From a checkpoint of a small image VQ-VAE.
Model: 48-pixel images, encoder arch efficientnet, encoder depths [2, 2, 2, 2], encoder widths [40, 56, 88, 128], decoder norm batchnorm, decoder activation silu, decoder widths [48, 96, 192].
Training: soap at rate 0.0019, 7700 steps.
Rows from block 2 of the encoder, named by matrix and row number. Rows with one number belong to one channel. Each number is 128 + 24 x the weight over its row's rms, rounded and kept within 0 to 255. All counts start at 0. After the name is the row's rms in percent of the matrix's.
# convs0: expand pointwise conv (encoder.blocks.2.convs.0.weight, 160x40x1x1), inputs 0-39
# convs1: depthwise 5x5 conv, stride 2 (encoder.blocks.2.convs.1.weight, 160x1x5x5, trained with AdamW), a 5x5 kernel
# convs2: project pointwise conv (encoder.blocks.2.convs.2.weight, 56x160x1x1, transposed), outputs 0-55
convs0.60 110 [136 124 143 123 118 157  94 123 173  65 113 136  96 127 128 118 127 131 166 147  88 103 101 140 126 136 135 104 127 157 109 110  94 163  98 109 141 172 116 114]
convs0.61 102 [134 157 117 130 110 111 136 106 143 142 174 176 113  97 156 134 139 129 139 145  69 122 151 143 108 104 117 165 113 181 114 158 121 119 144 139 122  92 101 142]
convs0.62 086 [147 113 102 171 144 128 127 150 137 160 175 132 125 125 128  97 133 147 142 133 133 148  89 101 112  96 131 147 169 139  58 121 127 122 150 120 147  95 101 107]
convs0.64 086 [138 112 147  98 123  74 113 167 134 149 155 153  96 137 136 133 126 145 126 118 159 145 126  86 178 158  72 122 131 123 138 135 128 124 175 156 128 134 108 121]
convs0.66 116 [127 161 119 129 141  96 147 137 110  60  94 147 139 115 119 159 115  80 175 102 127 133 159  98 152 165 132 121 138 151 150 148 115 145 121 125 113 144 112 107]
convs0.67 087 [109 139 124 104 143 144 122 154  96 119 131 132 165  67 113 140 172 106 168  97 137  82 102 112 125 154 122 120 155 125  95 123 132 141 146 108 164 143  97 122]
convs0.69 108 [125 132 112 117 114 128 123 144  94 146 111  59 141 111 149  70  93 140 122  67 118 164 127 136 131 111 141 140 102 105 166 143 121 125 117 136 128 134 160 133]
convs0.70 138 [ 78 129 105 141  92 171 149 116 130 140 119 145 167 132 152 122 129  54  83 119 130 143 129 160 132 116 144 104 149 117 134 127 157 149 133  94 145 114 134 127]
convs0.73 086 [157 121 138 111  99 133 120 138 111 132 150  90 106 109 117 100 147 155 154 112 130 175 112 100 161  96 153 105 154  71 126 130 114 167 110 101 114 154 147 148]
convs0.74 116 [163 113 175 140 150 115  97 133 119 118 158 151 128 116 121 104 136 126 158 143  66 138 131 157 156 134  87 166 147 152 135  98 150 133 138 134 148 107  95 100]
convs0.75 097 [119 140 146  93 128 122 160 161 146 150 118 165 129 113 156 118 154 134 161 135 106 158 119 153  74 143 107 164 130 133 161 131 110 109  86  95 152 153 143 154]
convs0.77 074 [107 151 150 139 123 124  94 167 161 123 154 135 162 122 154  94 132 142 126  75 115  80 174 126 138 111 123 133  99 147 158 110 143  96 153  95 123 135 105 123]
convs0.78 102 [144 106  88 112 132 161 152 120 100 104 130 115 158  89 115 154 116 104 113 105 135 169 143 109 146 167 158 134 156  84 153  92 114 154 102 131 154 109 135 132]
convs0.79 103 [ 95 113 110 149 146 149  86 124 126 177 130 103 145 120 112 110 129 123 119 114 116 118 118 122 150 135  88 145 113 163  95 172 159 142 162  78 130  87 113 145]
convs0.81 099 [118 156 107 151 130 100 135 139 117 102  81 118 152  99 159 152 127 134 123 122 108 137 153 121 119 142 168 190 115 128 133  97 120  82 164 149 152 155 119 155]
convs0.84 112 [106 159 171 116 151 123 136 119  95 104 150 139 136 101  70 178 174 137 110 104 161 120 150 108 140 143 135  99 129 146 141 109  95 125 106 156 110 139 131 120]
convs0.85 096 [133 174 145 125 140 120 139 136  88 109 128  81 116 114 137 139 107 156 150 111 119 154 100  98 147 130  98 136 137  78 141 154 115 117  73 118  93 134 167 125]
convs0.87 082 [156 114 121 138 147  89 137 122  76 163 105 137  99 176 128 145 107 137 170 143 122 138  89 179 135 108 148 119 159 132 129 116 151 137 111 116 122 170 134 109]
convs0.88 097 [121  95 131 150  92 141 136 116 103 159 105 145 124 142 133  91 103  95 190  96 128  99 136 170 148 105 122 152 114 123  87 144 139 132 132 150  97 100 111 113]
convs0.90 076 [120 111 157 105 131 119  86 154 151  94 120 120 156 168 142 119  99 108 117  81 123 113 154 130 176 128 130 124  82 125 173 136 156 111 107 137 104 159 138 121]
convs0.91 116 [128 105 150 133  71 125 103 178 138  87 151 110 121 131 120 111 184 112 117 102 115 170 106 130 112 148  90 118 132 136 153 151 127 143 129 157 139 108 117 100]
convs0.92 109 [128 145 146 163 124 118 119  99 149  97 133 165  99  82 147 123 150 144 176 138 100  77 152 119 124 121 130 136 136 165 131 138  93 141 112 120 106 120  76 130]
convs0.93 112 [132 170 133 124 123 128 130 109 115 164 142 140 124  94 123  91 104 119  84 116 184 123 100 136 100 120 150 110 128 127  98 152 149 133  67 119  83 117 132 139]
convs0.94 116 [129  92 129 113 129  88 112 146  67 159 160 152 151 144 139 133 121 106 159  97 150 122  90 145 146 101 123 114  95 144 105 141 135 153  85 116 103 129  99 122]
convs0.96 103 [117 119  73 144 110  94 114 188 128 168 134 167 105  84 112 121 100 157 115 143 151 123 122 162 139 132  91 119 121 113 111 159 117 138 129 112 106 134 110 128]
convs1.60 095 [111 151 105 118 134 161 161 126 136 123 170 176 142 123 111 140 115 102 105 131 115 187 153 115 135]
convs1.61 091 [125 145 138 133 124 127 130 111 122 144 102 135 173 122 126 133 151 221 102 126 107 137 133 115 134]
convs1.62 109 [131 141 120 131 140 144 121 127  95 136 112 138 143  30 133 152 118  97 115 119 114 140 131 132 139]
convs1.64 090 [ 98 114 124 141 119 118 129 127 119 152 139 168 156 143 101 118 192 166 134  93 134 153 160 137 117]
convs1.66 094 [119 142 147 124 126 134 137 182  85 154 141 100 165 121 103 150 174 134 166 115 131 124 100 112 128]
convs1.67 097 [129 123 130 110 130 115 124 133 111 107 110 120 174 206 146 124 146 173 143 111 121 138 104 151 126]
convs1.69 088 [125 135 134 128 127 135 113 122 126 124 139 131 126 126 149 126 211  61 130 172 128 128 125 119 129]
convs1.70 129 [143 118 133 124 119 119 125 122 115 125 128 106 106 121 118 109 106  55  62 119 125 122 105  94 114]
convs1.73 116 [120 114 130 134 103 133 136 135 130 142 128 129 219 159 114 119 142 159 121 138 133 142  87 107 123]
convs1.74 087 [125 121 113 142 140 127 131 107 146 162 129 146 148 131 107 112 105  83 169 192 152 136 154 110 107]
convs1.75 122 [134 149 108 122 122 154  91 129 140 133  79 100  73 144 130  85  89 112 128 128 126 107 101 124 137]
convs1.77 097 [132 166  92 114 148 110 112 105 153 156 132 149 137 150 126 149 129 167 196 117 125 115 104 122 122]
convs1.78 089 [131 123 126 127 125 119 126  96 122 128 125 113 149 146 131  53 118 189 127 105 100 104 157 128 118]
convs1.79 090 [122 116 132 135 127 137 129 124 133 134 131  82 145  68 127 113  94 186  90 108 122 109 102 110 127]
convs1.81 094 [125 120 133 102 148 134 115 196 135  97 152 104 158 165 108 136 123 163 149 150 126 154 131 132 103]
convs1.84 089 [135 127 141 116 138 119 124 123 108 133 144 119  56 178 102 112 141  81  89 132 133 135 129 151 131]
convs1.85 095 [121 133 107 157 112 138 138 153  97 112 125 171 203 132 147 140 108 144 118 145 119 121 114 104  98]
convs1.87 085 [109 134 119 152 118 142 140 125 100  84 111 123 167 139 149 123 143 154 201 156 122 129 118 148 111]
convs1.88 105 [130 128 127 118 110  98 122 138  79 134 127 114  92 137 120 132 119 126  44 113 122  95 134 119 144]
convs1.90 081 [134 122 121 172 128 104  99 123 128 105  98 145 173 176  93 150 143 138 165 157 112 126 112 141 130]
convs1.91 104 [136  96 148 141  95 137 119 164 188 123 127 135 165 182 146 115 121 144 156 133 136 116 114 138 120]
convs1.92 080 [129 136 119 128 139 129 139 161 126 129 132 108 134 111 137 134  63  65 161 101 119 115  94 141 107]
convs1.93 093 [139 115 148 108 166 122 130 135 140 141 115 161 188 172 157  90 143 146 106 100 127 139 110 124 122]
convs1.94 096 [142 145 124 162 128 133 110 159 164 122 152 176 118 139 155 128 140  93  88  93 140 119 106  92 129]
convs1.96 087 [135 125 127 126 133 129  97  68  82 111 149 137 183 155 131 106 132 105 104 124 124 120  93 122 134]
convs2.60 079 [127 133 107 133 103 152 126 139 170 101 149 145 129 131 118  82 101 130 113 109 104  91 125 162 119 170 162 112 142 117 120 114  71 124 135 176 147 140 140 164  92 135 136 108 142 160 124 127 129 123 169  92 143 132  74 123]
convs2.61 084 [148 134 134 130 133 127 192 134 142 116 187  79 145 163 107 119 126  73 105 143 148 139 128  90 123 124 153  88 111 120 153 152 180 146 156 123 126 107 107 168 117 126 151 124 161 125 128 116 123 130 112 135  99 118 137 146]
convs2.62 103 [127 126 155 104 134  63 142 162 115 115 167 106 151 124 213  99 118 124 117 157 145 155 127 165 101 158 119 103 147 114 137 143 107 154 108 141 127 137 152 111  90 119 147 153 146 138 127 133 141 126 145 113 118 109 150 105]
convs2.64 089 [114 125 111  61 129 104 125  94  86 126 151 120 119  98 148 127  83 107 128  99 142 134 141 136 162 160 121 121 108 154  82 137 110 156 118 123  97 163  99 100 112 124 145 129 187 115  93 148 128 148 136 149 126 128 140 151]
convs2.66 073 [125 136 126  99 127 137 115 107 149 144 100 123 112 149  74 143  72 160 119  95 140  87 154 114 135 111 156 130  99 127 130 158 108 158 136 174 132  89 138  71  75 139 104  98 123 121 126 129 144 129 157 121 106 132 138 122]
convs2.67 105 [132 158 125 175 141 125 127  96 109 152 149  96  97 129 108 136 143 120 127 113 100 137 128  82 126 115 139 149 101 103 128 154  97 112 123 109 112 142  65 125 109 132  94 164 115 113  98 159 115 111  74 144 122 182 118 141]
convs2.69 091 [ 89 151 139 145 138 106 167 141 111  72 159 169 141 131 166 151 154  99 128 127 131 125 104 162 118 153 132 134 174 135 138 124 145 118 106 139 151 100 104 105 126 161  83 119 133 133 147 153  85 116 130 166 156 124 126  93]
convs2.70 108 [135 108 142 101 167 141 138 123 114 110 155 158 131 140 103 116 136 139 170 155 130 151  86 181 101 134  97  84 155  86 130 114 149 122 143 156 121 151 128 120 128 108 112  98  97 127 148  90 138 143 137 115 172 102 165 158]
convs2.73 115 [110 100 182 154 120 110 128 145 154 154 133  96 113 140 129 150 136 115 124 110 102 148 126 171 123 160 196 135  86 122 126 130  90 101 113 100 117 136 143 153  87 120  86 146 133 138 117 157  93 126 164 122 132 148 128 148]
convs2.74 068 [155  92 125 160 138 123 122 124 165 142 141 100 144 166 125 105 150 115 147 125 103 118 126 102 112 117 175 122 127 152 122 130  72 148  98 116 173 151 189 149 134 142 153 154 159 140 135 109  97 129 124  99 147  97 110 154]
convs2.75 085 [145 147 124  96 144  40  99 159 139 108 106 110 134 113 130 110 132 148  98 104  74 136  91 126 120 109 108 148 147 100 100  93 112 137 135 126 117 118 134 137 129 141 112 101 188 128 122 119 137 118 158 128 140 155 105 115]
convs2.77 080 [145 139 169 122 110 139 105 113 120 169 123  92 141 142 149 109 129 118  88  99 183 110 125 117 107 159 115 145 176 160 133 129 123 145 120 163 128 101  89  88 127 143 123  79 156 115 137  79 122 110 125 133 154 155 128 118]
convs2.78 100 [134  80 137  70 123 113 119 120 142 125 102 110 129 160 161 147 152 173 145  47 107 161 126 160 118 130 153 144 137 103 136 135 123 133 110  78 135 166 115 116 139 144 126 113 133 132 116 149  93 121  93 130 118 132 123 126]
convs2.79 099 [164 179  84 131 136 142 140 145 109 120 117 124 110 121  93  57 130 141 168 171 128 137 136 135 115 149 109 140 125 148 151 146 132  81 125 129 142 144 116 103  93  82 128 152 149 116  99 120 162 133 110  97 112 124  97 126]
convs2.81 074 [114 120 110 148 110 172 155 105 132 132 177 118 136 149  99 113  90 107 127 164 154 139 180  87 149 151 163 135 155 124 155 143 140 120 140 110 118 160 145 148  88 149  99 134 143 155 141 140 108 168 155 162 126 122 137 104]
convs2.84 162 [111 140 134 117 131  61 102  98 170 125 147 122 154 143 145  69 108 109 123 139 147 164 121 101 125 167 125 104 109 159 119 143 121 150 153 106 129 122  89 113 121  96 117 112 134 126 151 183 139 105 111 104 132  89 137 132]
convs2.85 068 [159 102 160 123 112 119 142 172 141 131 112 127 132 117 133 131 134 162 107 146 123 131 153 135 157 112 173 141 126  73 153 103 145  96 120 168 140  97  88 116 130 131  90  91 123 121 155 121 127 158 117 135 108 197 104 121]
convs2.87 083 [101 146 177 112 119 140 142 125 142 180 128 156 149 124 135 104 108 161 129 174 135 154 110 132 144  66 151 154 135 123 151 126 163 133 114 149 121 152 144 166 182 124 125 134 177 136 143 136 104 129 154 134 107 114 123 157]
convs2.88 101 [136 129 172 139 138 193 147 116 153 137 116 120 110 115 147 114 134 124 108 133 156 129 145 102 119 102 141  92 171 114 130 109  98 120  94 102 139 169 159 106 137 117 153 120  98  88 123 131 118 147 119 133  79 180 153 102]
convs2.90 087 [142  98 155 125 113 146 143 137 121 132 138 106 161 163 155 109 147 122 111 127 143 102 138 161 138 186 132 141 121 113 122 138 154 141  72 127 106 204 130 145 118  64 125 120 149 123 113 117 161 127 109  95 139 110 131 124]
convs2.91 082 [126  94 178 158 170 136 120 135 126 156 105 113 141 153 126 181 129  97 117 116  95 130 120 145  92 148 154  97 128 149 146 123 117 133 130 157 134 132 134 100 125 105 188 159 131 115  76 110 144 124 130 108 158  91 120 103]
convs2.92 114 [ 98 116 141 137 133 129 154 148 172 146 126 126 121 131 162  97 106  91 107 115 126 120 140 183 106 120 161 159 133 119 132  64 111 100 145 102  93 119 157 103 136 186  81 127 109 143 124  97 107 118 127 138 145 121 123 122]
convs2.93 071 [139 119 113 126 104  98 140 131 169 120 142 161 110 124 145 151 126  94 152 126 142 169 162 123 133 138 175 184 145 107 180 128 151 138 101 111 127 134 145 129  87 133 123 103 146 120 164  91 133 131 141 123  99 139 187 141]
convs2.94 074 [140 153  85 112 138 117 113 151 170  76 144 135  87 144 122 171 136 155 122 160 101 138 147  83 147 147 134 149 113 135 157 111  95 112 140 180 170 113 133 122 128 136 128 120 143 151 109 128 175 118 113 109 152 151 102 126]
convs2.96 080 [130  93 121 141 155  79 128 164 145 129 108 100 144 115  97 112  68 120 136  86 191 116 148 178 138 120 145 135  90 140 158 107 111 130 107 139 153 120 171 100 131 115 113 125 124 152 130 147 110 139  95 123 135 114 124 129]