{
  "encoder_arch": "efficientnet",
  "model": "image VQ-VAE",
  "dataset": "photos of plants, animals and fungi (iNaturalist)",
  "train_examples": 155796,
  "image_size": 48,
  "crop_scale_min": 0.7,
  "horizontal_flip": true,
  "translate": 0.12,
  "bottleneck": "vq",
  "downsampling_factor": 4,
  "encoder_norm": "batchnorm",
  "encoder_activation": "hardswish",
  "encoder_channel_attention": "eca",
  "encoder_depths": [2, 2, 2, 2],
  "encoder_kernel_size": 5,
  "encoder_stem": "deep",
  "encoder_expansion": 4,
  "encoder_widths": [40, 56, 88, 128],
  "loss": "l1",
  "latent_channels": 8,
  "decoder_norm": "batchnorm",
  "decoder_activation": "silu",
  "decoder_widths": [48, 96, 192],
  "decoder_blocks_per_level": 3,
  "decoder_block": "plain",
  "decoder_attention": false,
  "decoder_upsampling": "transposed_conv",
  "codebook_size": 512,
  "init": "orthogonal",
  "residual_init": "scaled_by_depth",
  "optimizer": "soap",
  "beta2": 0.99,
  "learning_rate": 0.0019,
  "beta1": 0.95,
  "shampoo_beta": 0.99,
  "eps": 1e-08,
  "precondition_frequency": 32,
  "max_precond_dim": 512,
  "merge_dims": true,
  "one_sided": true,
  "adamw_lr_other_params": 0.00081,
  "max_grad_norm": 5.0,
  "max_steps": 7700,
  "batch_size": 384,
  "epochs": 19.0,
  "lr_schedule": "linear",
  "final_lr_fraction": 0.01,
  "warmup_steps": 230,
  "weight_decay": 0.2,
  "adamw_weight_decay_other_params": 0.01
}
Rows from block 6 of the encoder of a small image VQ-VAE, named by matrix and row number. Rows with one number belong to one channel. Each number is 128 + 32 x the weight over its row's rms, rounded and kept within 0 to 255. All counts start at 0.
Before each channel's rows are labels from the 100 images, of 14848, where the channel reaches its highest value: "responds to" is what is common among them. Only what is clearly more common there than usual is listed. The data: photos of plants, animals and fungi (iNaturalist). In brackets: how many of the 100, against the usual share in percent.
# convs0: expand pointwise conv (encoder.blocks.6.convs.0.weight, 352x88x1x1), inputs 0-87
# convs1: depthwise 5x5 conv (encoder.blocks.6.convs.1.weight, 352x1x5x5, trained with AdamW), a 5x5 kernel
# convs2: project pointwise conv (encoder.blocks.6.convs.2.weight, 128x352x1x1, transposed), outputs 0-127

responds to: class Aves (83 vs 55.1)
convs0.163 [136 180 129  93 145 137 147 148 106  95 103  79 164 173 134  69 105  99  91  99 129 109 158 121 167 164 155 129 148 146 135  78  67 129 158 134 186 128 183  98 115  50 124 128  91 123 142 150  97 136 130 215 151 141 120  88 128 166 138  87 170 144 120 175 142 124 111 143 162 128  82 115 156 130 175 153 101 118 145 109 146 121 146 178 186 171  92  64]
convs1.163 [142 159 132 138 131  84 110  90  97  91 149  43 103 129 160 127  94  61 163 137 129 146  91 144 122]
convs2.163 [107  80  75 117 209 201 133  97 119 147 131 181 142 128 159 109 143  87  91 157  69  91 127 108 138 130 103 160 130  88 104 125  86 134 181 169 169 161  84 108 106 123 144 153 182 142 139 116 168  92 173 158 104 164 134  82 111 149 110 119 160 112  92 122 154  82 190 165  92 143 127 114 167 179  70 154 118 131 148  85 141 182  97 120  88 150  73 163  70 141 135 107  69 112 122  86 115 111 118 108  98 138 138 189 172 139 120  64 140 178 160 127 126 126 146 173  67  94 117 139 118 122 148 131 142 144 136 147]

responds to: class Aves (88 vs 55.1)
convs0.14 [151 144 141 123 141 128 154 134  99  88 154  74 191 179 145 118 125 109 142 138 108 134 154 149 137 161  89 124 125 116 154 152 185 133 205  74  91  87 142 120 105 117  85 176 135 144  95 144 101 147 148 183 189 142 115 138 126 182 106  95 154 119 126 163  54 120 157 111 121 218 134 157 112 131 121 164 103 138 136 109 146 123  89 154  78  79  51 110]
convs1.14 [150 117 122 147 153 136 136 235 133  96 161 186 120 131 158 134 137 146 113 140 137 110 178  81 125]
convs2.14 [162 129 173 123 117 108 178 157  85 136 164  90 153  84 113 167 113 134 168 120 156 161 143 155 189 104 133 107  89 133 229 114  91 141 150 129 194 156 143 168 129 153 116 122 100  70 126 157 103 143 144  76  90 116 145  67 159 133 127 139 115 115 132 145 168 107 184  90 147 181  96  98 106  96 149 103 102  88  77 158 119 115  96 146 122 166 178 110  97 174 154 122 133  94 101 110 156 130  61 121 197  65 174 155 119 116 125 154  82  80  95 104 143 107  91 144 132 171 127 151 100 128  86 109 106  94  78 131]

responds to: class Aves (84 vs 55.1)
convs0.218 [114 136 163 108 150 150 136 107 103 116 149 112 116 132 154 150 151 120 110  78 144 139  55 135 230 111 105 163  67 126 117 192  49 141 107 160 128 112 155 107 205 112 152 127 131 150 128 167 105 149 151 124 160 143 129 134 114 186  95  95 151 149  87 175 116 144 151 134 114 108 135  95 108 150 207 135  72 145 140 160  97 118  99 155  88 132  88 177]
convs1.218 [136 135 154 113  98 135 148 164 135 100 124 176  87  38  51 132 125  92 102 113 122 120 103 133 119]
convs2.218 [111  88 125 151 109 137 114 109 164 160 143 161 115 109 124 136  95 152  87  93 129 113 125  93  89  92 123 138 151  94 141  99 150 167 100 122 194  89  75 149  75 150 139  92 144 131 108 122  56 140 132 165 131 125 116 158 163 111 141 144 139 137 115 146 170  99 149 135 114 101  59 159 117  64 112 132 104  56 108 145 167 132 116 124 132 185  96 142 145  89 119  86  99  90  98 167 120 186 113 131 153 107 148  97 164  94 167 164 111  79 178 101 154 118  73  69 113 220 168 153  68 169 172 104 103 160 187 134]

responds to: order Passeriformes (51 vs 25)
convs0.47 [160 151  98 140 120  54 101 175 138 184 121 117  76 142 115 165 129  96 172 127 133 142 117 104  91 180  92 138 130 113 181 138 145 166 132  67  89 113  37 109 139 121 145 158 118 182 101  72 124 118 140 124 103 146 171 143 145 107 157  85 166 106 196  88  81 117 161 113 100 135  94 114 142 144  88  82 144 167  99  82 131 112 158 102 163 109 138  90]
convs1.47 [109 129 106 108 122 138 137 145  95 131 161  25  42 131 143 120 126 152 147 157 139 106 153 126 110]
convs2.47 [133  95 153 163 134  98 108 140 166 102 197 147 133  61 109 166 130  75  87 101 122 139  59 122 118  98 128 133 118 139 147  97  85 164 145 104  83 161 183 162  90 143 165 127  81 109 142 124 129 173 151 129 121  92  74 109 165 124 179 175 121  96 168 104 184 163 107 157 123 136  94 114 137 112 118 126 177  93 120 172 168 148 120  82 136 183 166 146 198 117 136  74 137 123 106 182  87 178  94 167 138  63 147 155 124  89  78 133 148 131 148 102 112  82  50  91  98 149 110 134 129 163 132 160 111  98 136 126]

responds to: order Passeriformes (51 vs 25)
convs0.271 [136 146 138 107  81 138 146  70 121 205  79 112 152 104  97 107  78 146 132  81 127 116 160  67 169  54 144 100 171 108 123  89 141 167 162 140 107 155 108 136 105  99 142 132  85 146  87 109 152 129 190  76 177 106 120 152 136 158  89 105 145 106 168 107 130 127 131 104 172 161 109  67 169 131 132 123 123 139 149 129 126 143 112 112  24  94 137 112]
convs1.271 [124 127 117 126 127 129 136 105 130 127 126  89 255 117 125 131 134 110 120 128 130 135 134 138 134]
convs2.271 [186  60 121 113 123 100 155 105 151 106 127 119 143 117 118  83 105 138 133 140 109 114 172 135 154 130 144  68 179 151 163  70 119 218  87 124  94  92 102 110 109 110  77  38 140  86 181 165 157 117 144 101 102 165 109 112 177 131  20 116 146 139 128 177 116 112  88 138 111 122 142 122 142 147 147 163 109 109 135 184 101 160 107 140 135 158 124 129 143 127  86 147 174 123 103 136 132 112  75 100 112 112 125 171 146 102 129 101 113 151 164 112 113 124  61 139 102  86 123  98 127 183 153 108 206  92 139 173]

responds to: class Aves (83 vs 55.1)
convs0.193 [176  82 181  62 131 103 139  86 162  95 131 100 168 134 126 129  77 171 118 180 113 131 127 190  96 116 135 135  89 109 114 134 101  55 192 116 149  80 159 132 133  96 115  97 115 139 128 124  91 162 151 130 126  99 147 129  87 185  75  82 149 155 163 134 170 114  97 127  73 118 160 206  99 137 115 132 111 124 148 130 160 164 105 115 109 156 137 194]
convs1.193 [118 123 108  88 123 124  96 139 126 111 167 242 121 156 112 137 194 161 106 130 143 137 120 125 127]
convs2.193 [146 119 144 149 145 155 116 119  95  84 145  97 185 184  87 159 115 112 134 146 168 129 132 111 164 168 140  77 152 104 103 120 107  95 107 124 141 145 127 114 146 163 198  87 113 117  81 152  95 135 144  55 124  92  77 122  69 202 130 110  73 140 153 147 173 145  78 109 151 183 151 122 145 136 104 133 118  88 118 145 105 130 104 154  86  77  90 165 125 184 125 111 103  97 153 153 186 152  86  46 195 108 100 139 140 116 119 141 118 109 123 104 132  88  72  86 167 174 150  59 167 136 169 130 128 103 138 155]

responds to: class Aves (85 vs 55.1)
convs0.301 [146 146 125 154 106  98 151 161 175  72 122 114 128 188 153 155 115 106  76 156 133 121 136 116 159 132 116 138 152 192 194 122 124 155 167 111 168  91 105  52 137  65 144  87 140 145 163  94 130 174 129 115 164 111 149  63 154 184 101 132 153 119 161  99 134 131 149 109  86 149  46  92 117 136  80 146 133 177 117 129 192 145 120 157 129 171 122 111]
convs1.301 [130 105 142 113 144 146 128 130 128 118 137 104 178 134 104 108 163 255 137 121 113 110 122 125 139]
convs2.301 [131 157 198 155 120 123 130 129 110  81 124  94 168 149  93 176 141  85 161  93 161 112  98 153 173 136 108 137 137 169 148 154 150 188 125  97 169 177 107 195 163 173 135  95 131  74  87 159  92 164 117 160 156  85 123  94 176 139 143 135 173  99 147 119 112 147 105 128 154 166  75 162 118  81 107 110 149  49 171 166 156 101 131 105 129 132 112 161 175 171 122 112 176 122 104 146 168 156 119  48 165 113 129 123 151 175 153 122 137 105  76 150 111 115  82 121 186  83 139 139  91 121 136 101  73 133 172 144]

responds to: class Aves (86 vs 55.1)
convs0.116 [179 165  80 147 130 108 109 144  76 159 157 107 166  70 131 112 119 183 123 119 168 109 105 146 159 141  92  63 182 109 147 138 166  86 111 129  86 136 158 173 136 149 136 115 144 165  58 126 161 109 123 141  91  87 121 157 147 169 105  43 109 112 155 144 124 159 129 116  80 123 103 108 115 132 143 171  79 122 176  92  50 105 184 137 142 142 145 141]
convs1.116 [121 131 136 121 130 125 120  61 100 122 126 137 255 135 117 130 130 158 123 140 128 138 117 131 128]
convs2.116 [157 142 160 146 158 147 110 105  11 133 127 181 109 170 137 109 133  89 152 129 147 103 127 101 107 134 122 160 112 165  82 147 147 151 183 124  76  96 146 128 101 120 124 125 106 113 130 104 137  99  93 112 180 143 144 136 121 172 188 123 201 106 120  93  39 153 124 111  93 186 169 122 153 137 129 178 152 107 132 118  65 106 177 144 151 130  97  90 136 156 117 119 149 143  59  91 181 133 167 150 104 147 150 141 166 177 104  92 115 111 179 140 140 101 105 136  94  87  41 143 148 107 129 128  79 156 142 110]

responds to: phylum Arthropoda (61 vs 30.8)
convs0.154 [ 97 148 148 214 120 168  83 118  79 153 139 169 154 111 137 127 161 179 137 117  79 108 125 135  78 109  93  96 125  55 119 140 129  98 119 140 149  96 143 161 191 138 125  86 159 153 150 123 144 140 181  89 121  98  67  78 108 105 107 105 100 142 137 118 112 165 113 129 138 136 119 179  87 100 168 171  54 185  96 155 138 166  71 146 124 153 121 122]
convs1.154 [112 125 111 114 121 149  97 156 116 115 124  88  49  25  87 122 133 105 107 106 124 122 119 109 120]
convs2.154 [100 205 125 147 181 172 105 124 117 144 122 133 109  97 150  98 203 130 112 119  34 121 112  93 138 145 108 118 148  90 165 139  66  98 128  90 136 131 115 108 130 115  70 124  50 117 119 141 167 142 180 134 107 121 176 151 118 137 130  57 108 125 197 111 118 166  80 150 111 148 117 141  95 104 122 167 142  57 126 111  92 125 127  73 155 143 118 122 143 161 129 167 164 124 129 147 119 108 154 104 146 118  57  79 148  67 172 132 123 138  81 156 131 162 133 106 130 134 120  99 118  99  80 151  76 191 154 183]

responds to: phylum Arthropoda (63 vs 30.8); class Insecta (60 vs 29.2)
convs0.210 [128  99 143  72 143 123  79 155 141 142 154 111 114 222 162 158 154 162 129 193 105 147 142 136 142 140  77 123 118 134 130 170 102 129 105 144 138 163 141 132 160 124 170 109 143 118  60 148 133 114 144 172 109 109 101 102 125 194  44 112 173 125 171 192 153  68  76 120 121 166 101 140 141 137 173 163 169 129 132 133 142 154  99  96 126  89 143  70]
convs1.210 [114 127 129 111 114 127 101  35 160 135 132  33 129  95 131 118  95  81 115 138 133 134 150 129 131]
convs2.210 [162 126 162 138  79 170 164  99 124  83 126 118 151 174 105 188 114 172  92 121 143 152 147 122 118 169 147 164 168 156 157 192 147  96 156 136 102  98 112 124 120 166 141 129 187  55 113 123 103 129  89  99 108 220 154 121 110 131 153 105 173 101 151  33 196 126 111 162 125 144 141 128 154 113 119 162 122 147 130  40 152 141 137 135  97  92 125 117 167 156 123 132 161 143  71 147 121  99  28 150 141 108 147 109 162 153 156 129 103 134 135 100 111 131 135  95  98 172 137 186 155 153 133  88 164 113 141 114]

responds to: class Aves (87 vs 55.1)
convs0.134 [166 163 160 115 175  76 140 100  82 149 110  86 148 137 129  99 130 176 109 142  98 180 118 164  95 106 117 144 198 106 133 122 128 118 172 163  97  83 132 127 111 153 151 167 102 124 114 109 175 117 112 130 161  61 205  94 145  51 115 141 148 133 117 167 111  97  92 119 147  94 142  96 109 118 212 143 118 150 142 220 133 126 151 134 112 134  94 113]
convs1.134 [130 128 123 127 129 127 125 122 123 132 125 108 255 125 120 124 127 110 130 131 125 130 127 133 125]
convs2.134 [109 181 153  54 144 153 135 163  82 132  55  61 136  83  71 104 134  73 127 103 116 119  97 140 125 175 102 179 128 104  97 165 110 123 103 160 147 131  93 182 128 120  72 125 150 136 119 140 162 140 172 168 100 118 167 188 162 144 120 160  90 100 105 164 133 122 148 177 104 162 128 122 108 111  98 152 114 116 130 107 193 159  96 106  72 124  66 152 145 198  77 125 138 104 117 130 116 129 140  97  83 140 178 143 210 119 103 162 118 139 119 159 113 130 120 139  90 156 169 115 166 104  80  66 123 159 124 144]

responds to: class Aves (85 vs 55.1)
convs0.337 [ 80 135 137 151 155 135 142 123 118 102 167 173 125  99 117  84 138 145 132 101 111 136  80  87 120 136 174  79 147 127 102  87 114 173  76  89 139 120 119 153 117  75 121 108 146  98 118 102  79 119 171 121 109 158 111 105  91 141 107  82 148  78  86 105 109 140 150  70 127 162 123 147  83 121 158  53 192  37 127  91 185  65 137 141  98 129 101 111]
convs1.337 [127 135 121 134 121 123 141 122 121 128 130 155   0 119 129 135 108 148 146 134 128 125 137 131 130]
convs2.337 [ 95 174 108 130 121  87 138  96 171  61 119 148 124  93 137 103 139 159 127  97  87 190 127 156  98 173 106 120  57 149 120 106 111  93 141 106 145  57 161  91 105 101  99 147 121 158 163 151 138 197 157  88 114 125 115 125  96 149  79 108 150 165  58 106  81 123 117 138  87 147  89  89 144 104 144 127 136 103  79 159 124 157 115 128 189  66 118 136  99 157 126 121 172 155 143  83 154 108 120 113  90 108 121 177 113 121 104  85 111  89 196 181  55  90 127 123 149 165 154 136 134 139 148 133 110 100  98  49]

responds to: order Passeriformes (59 vs 25)
convs0.128 [113 100 177 150 103 154  76 175 138 142  60  89  86  83 156 129 122 140 148 159 148  93 182 100  68 146 176  90 140 106 125  98 143 116  85 147 102 125 140 154 167 135 104 147 117 134 142 169 120 142 123 114 108 207 162 129  84 178  59 123 161 167 140 109 127  98 120  88  95 150 143  90  96 140 134 127 168  75 198 109 155  95 167 150  92 107  95 113]
convs1.128 [145 155 142 147 156 158 186 163 173 153 163 141  97 177 141 165 164 156 172 159 148 168 152 150 156]
convs2.128 [ 91 150 126 171 178 100 108  64 170 164 140 126  86 133 155 157 140 110 180 134 155 129 105  96 106 169 154  88 135 122  56 127  52 194 100  99 148  82  90 108 157 114 110 176  98  63 161 138 197 102 168 103 104 110 144 125 155 142 138 140 152 144 129 106 132 146 151 127 108 131 136  40 130  92 135 114 136 131 128 107  75 108 124 120  76 133 135 150 163 136 137  92  96 165 127  86 158  86  48 135 170  83  93 120 109 127 143 142  76 158 112 149 142 105 186 144 100 170 185 176 124 133 176 121 103 117 104 129]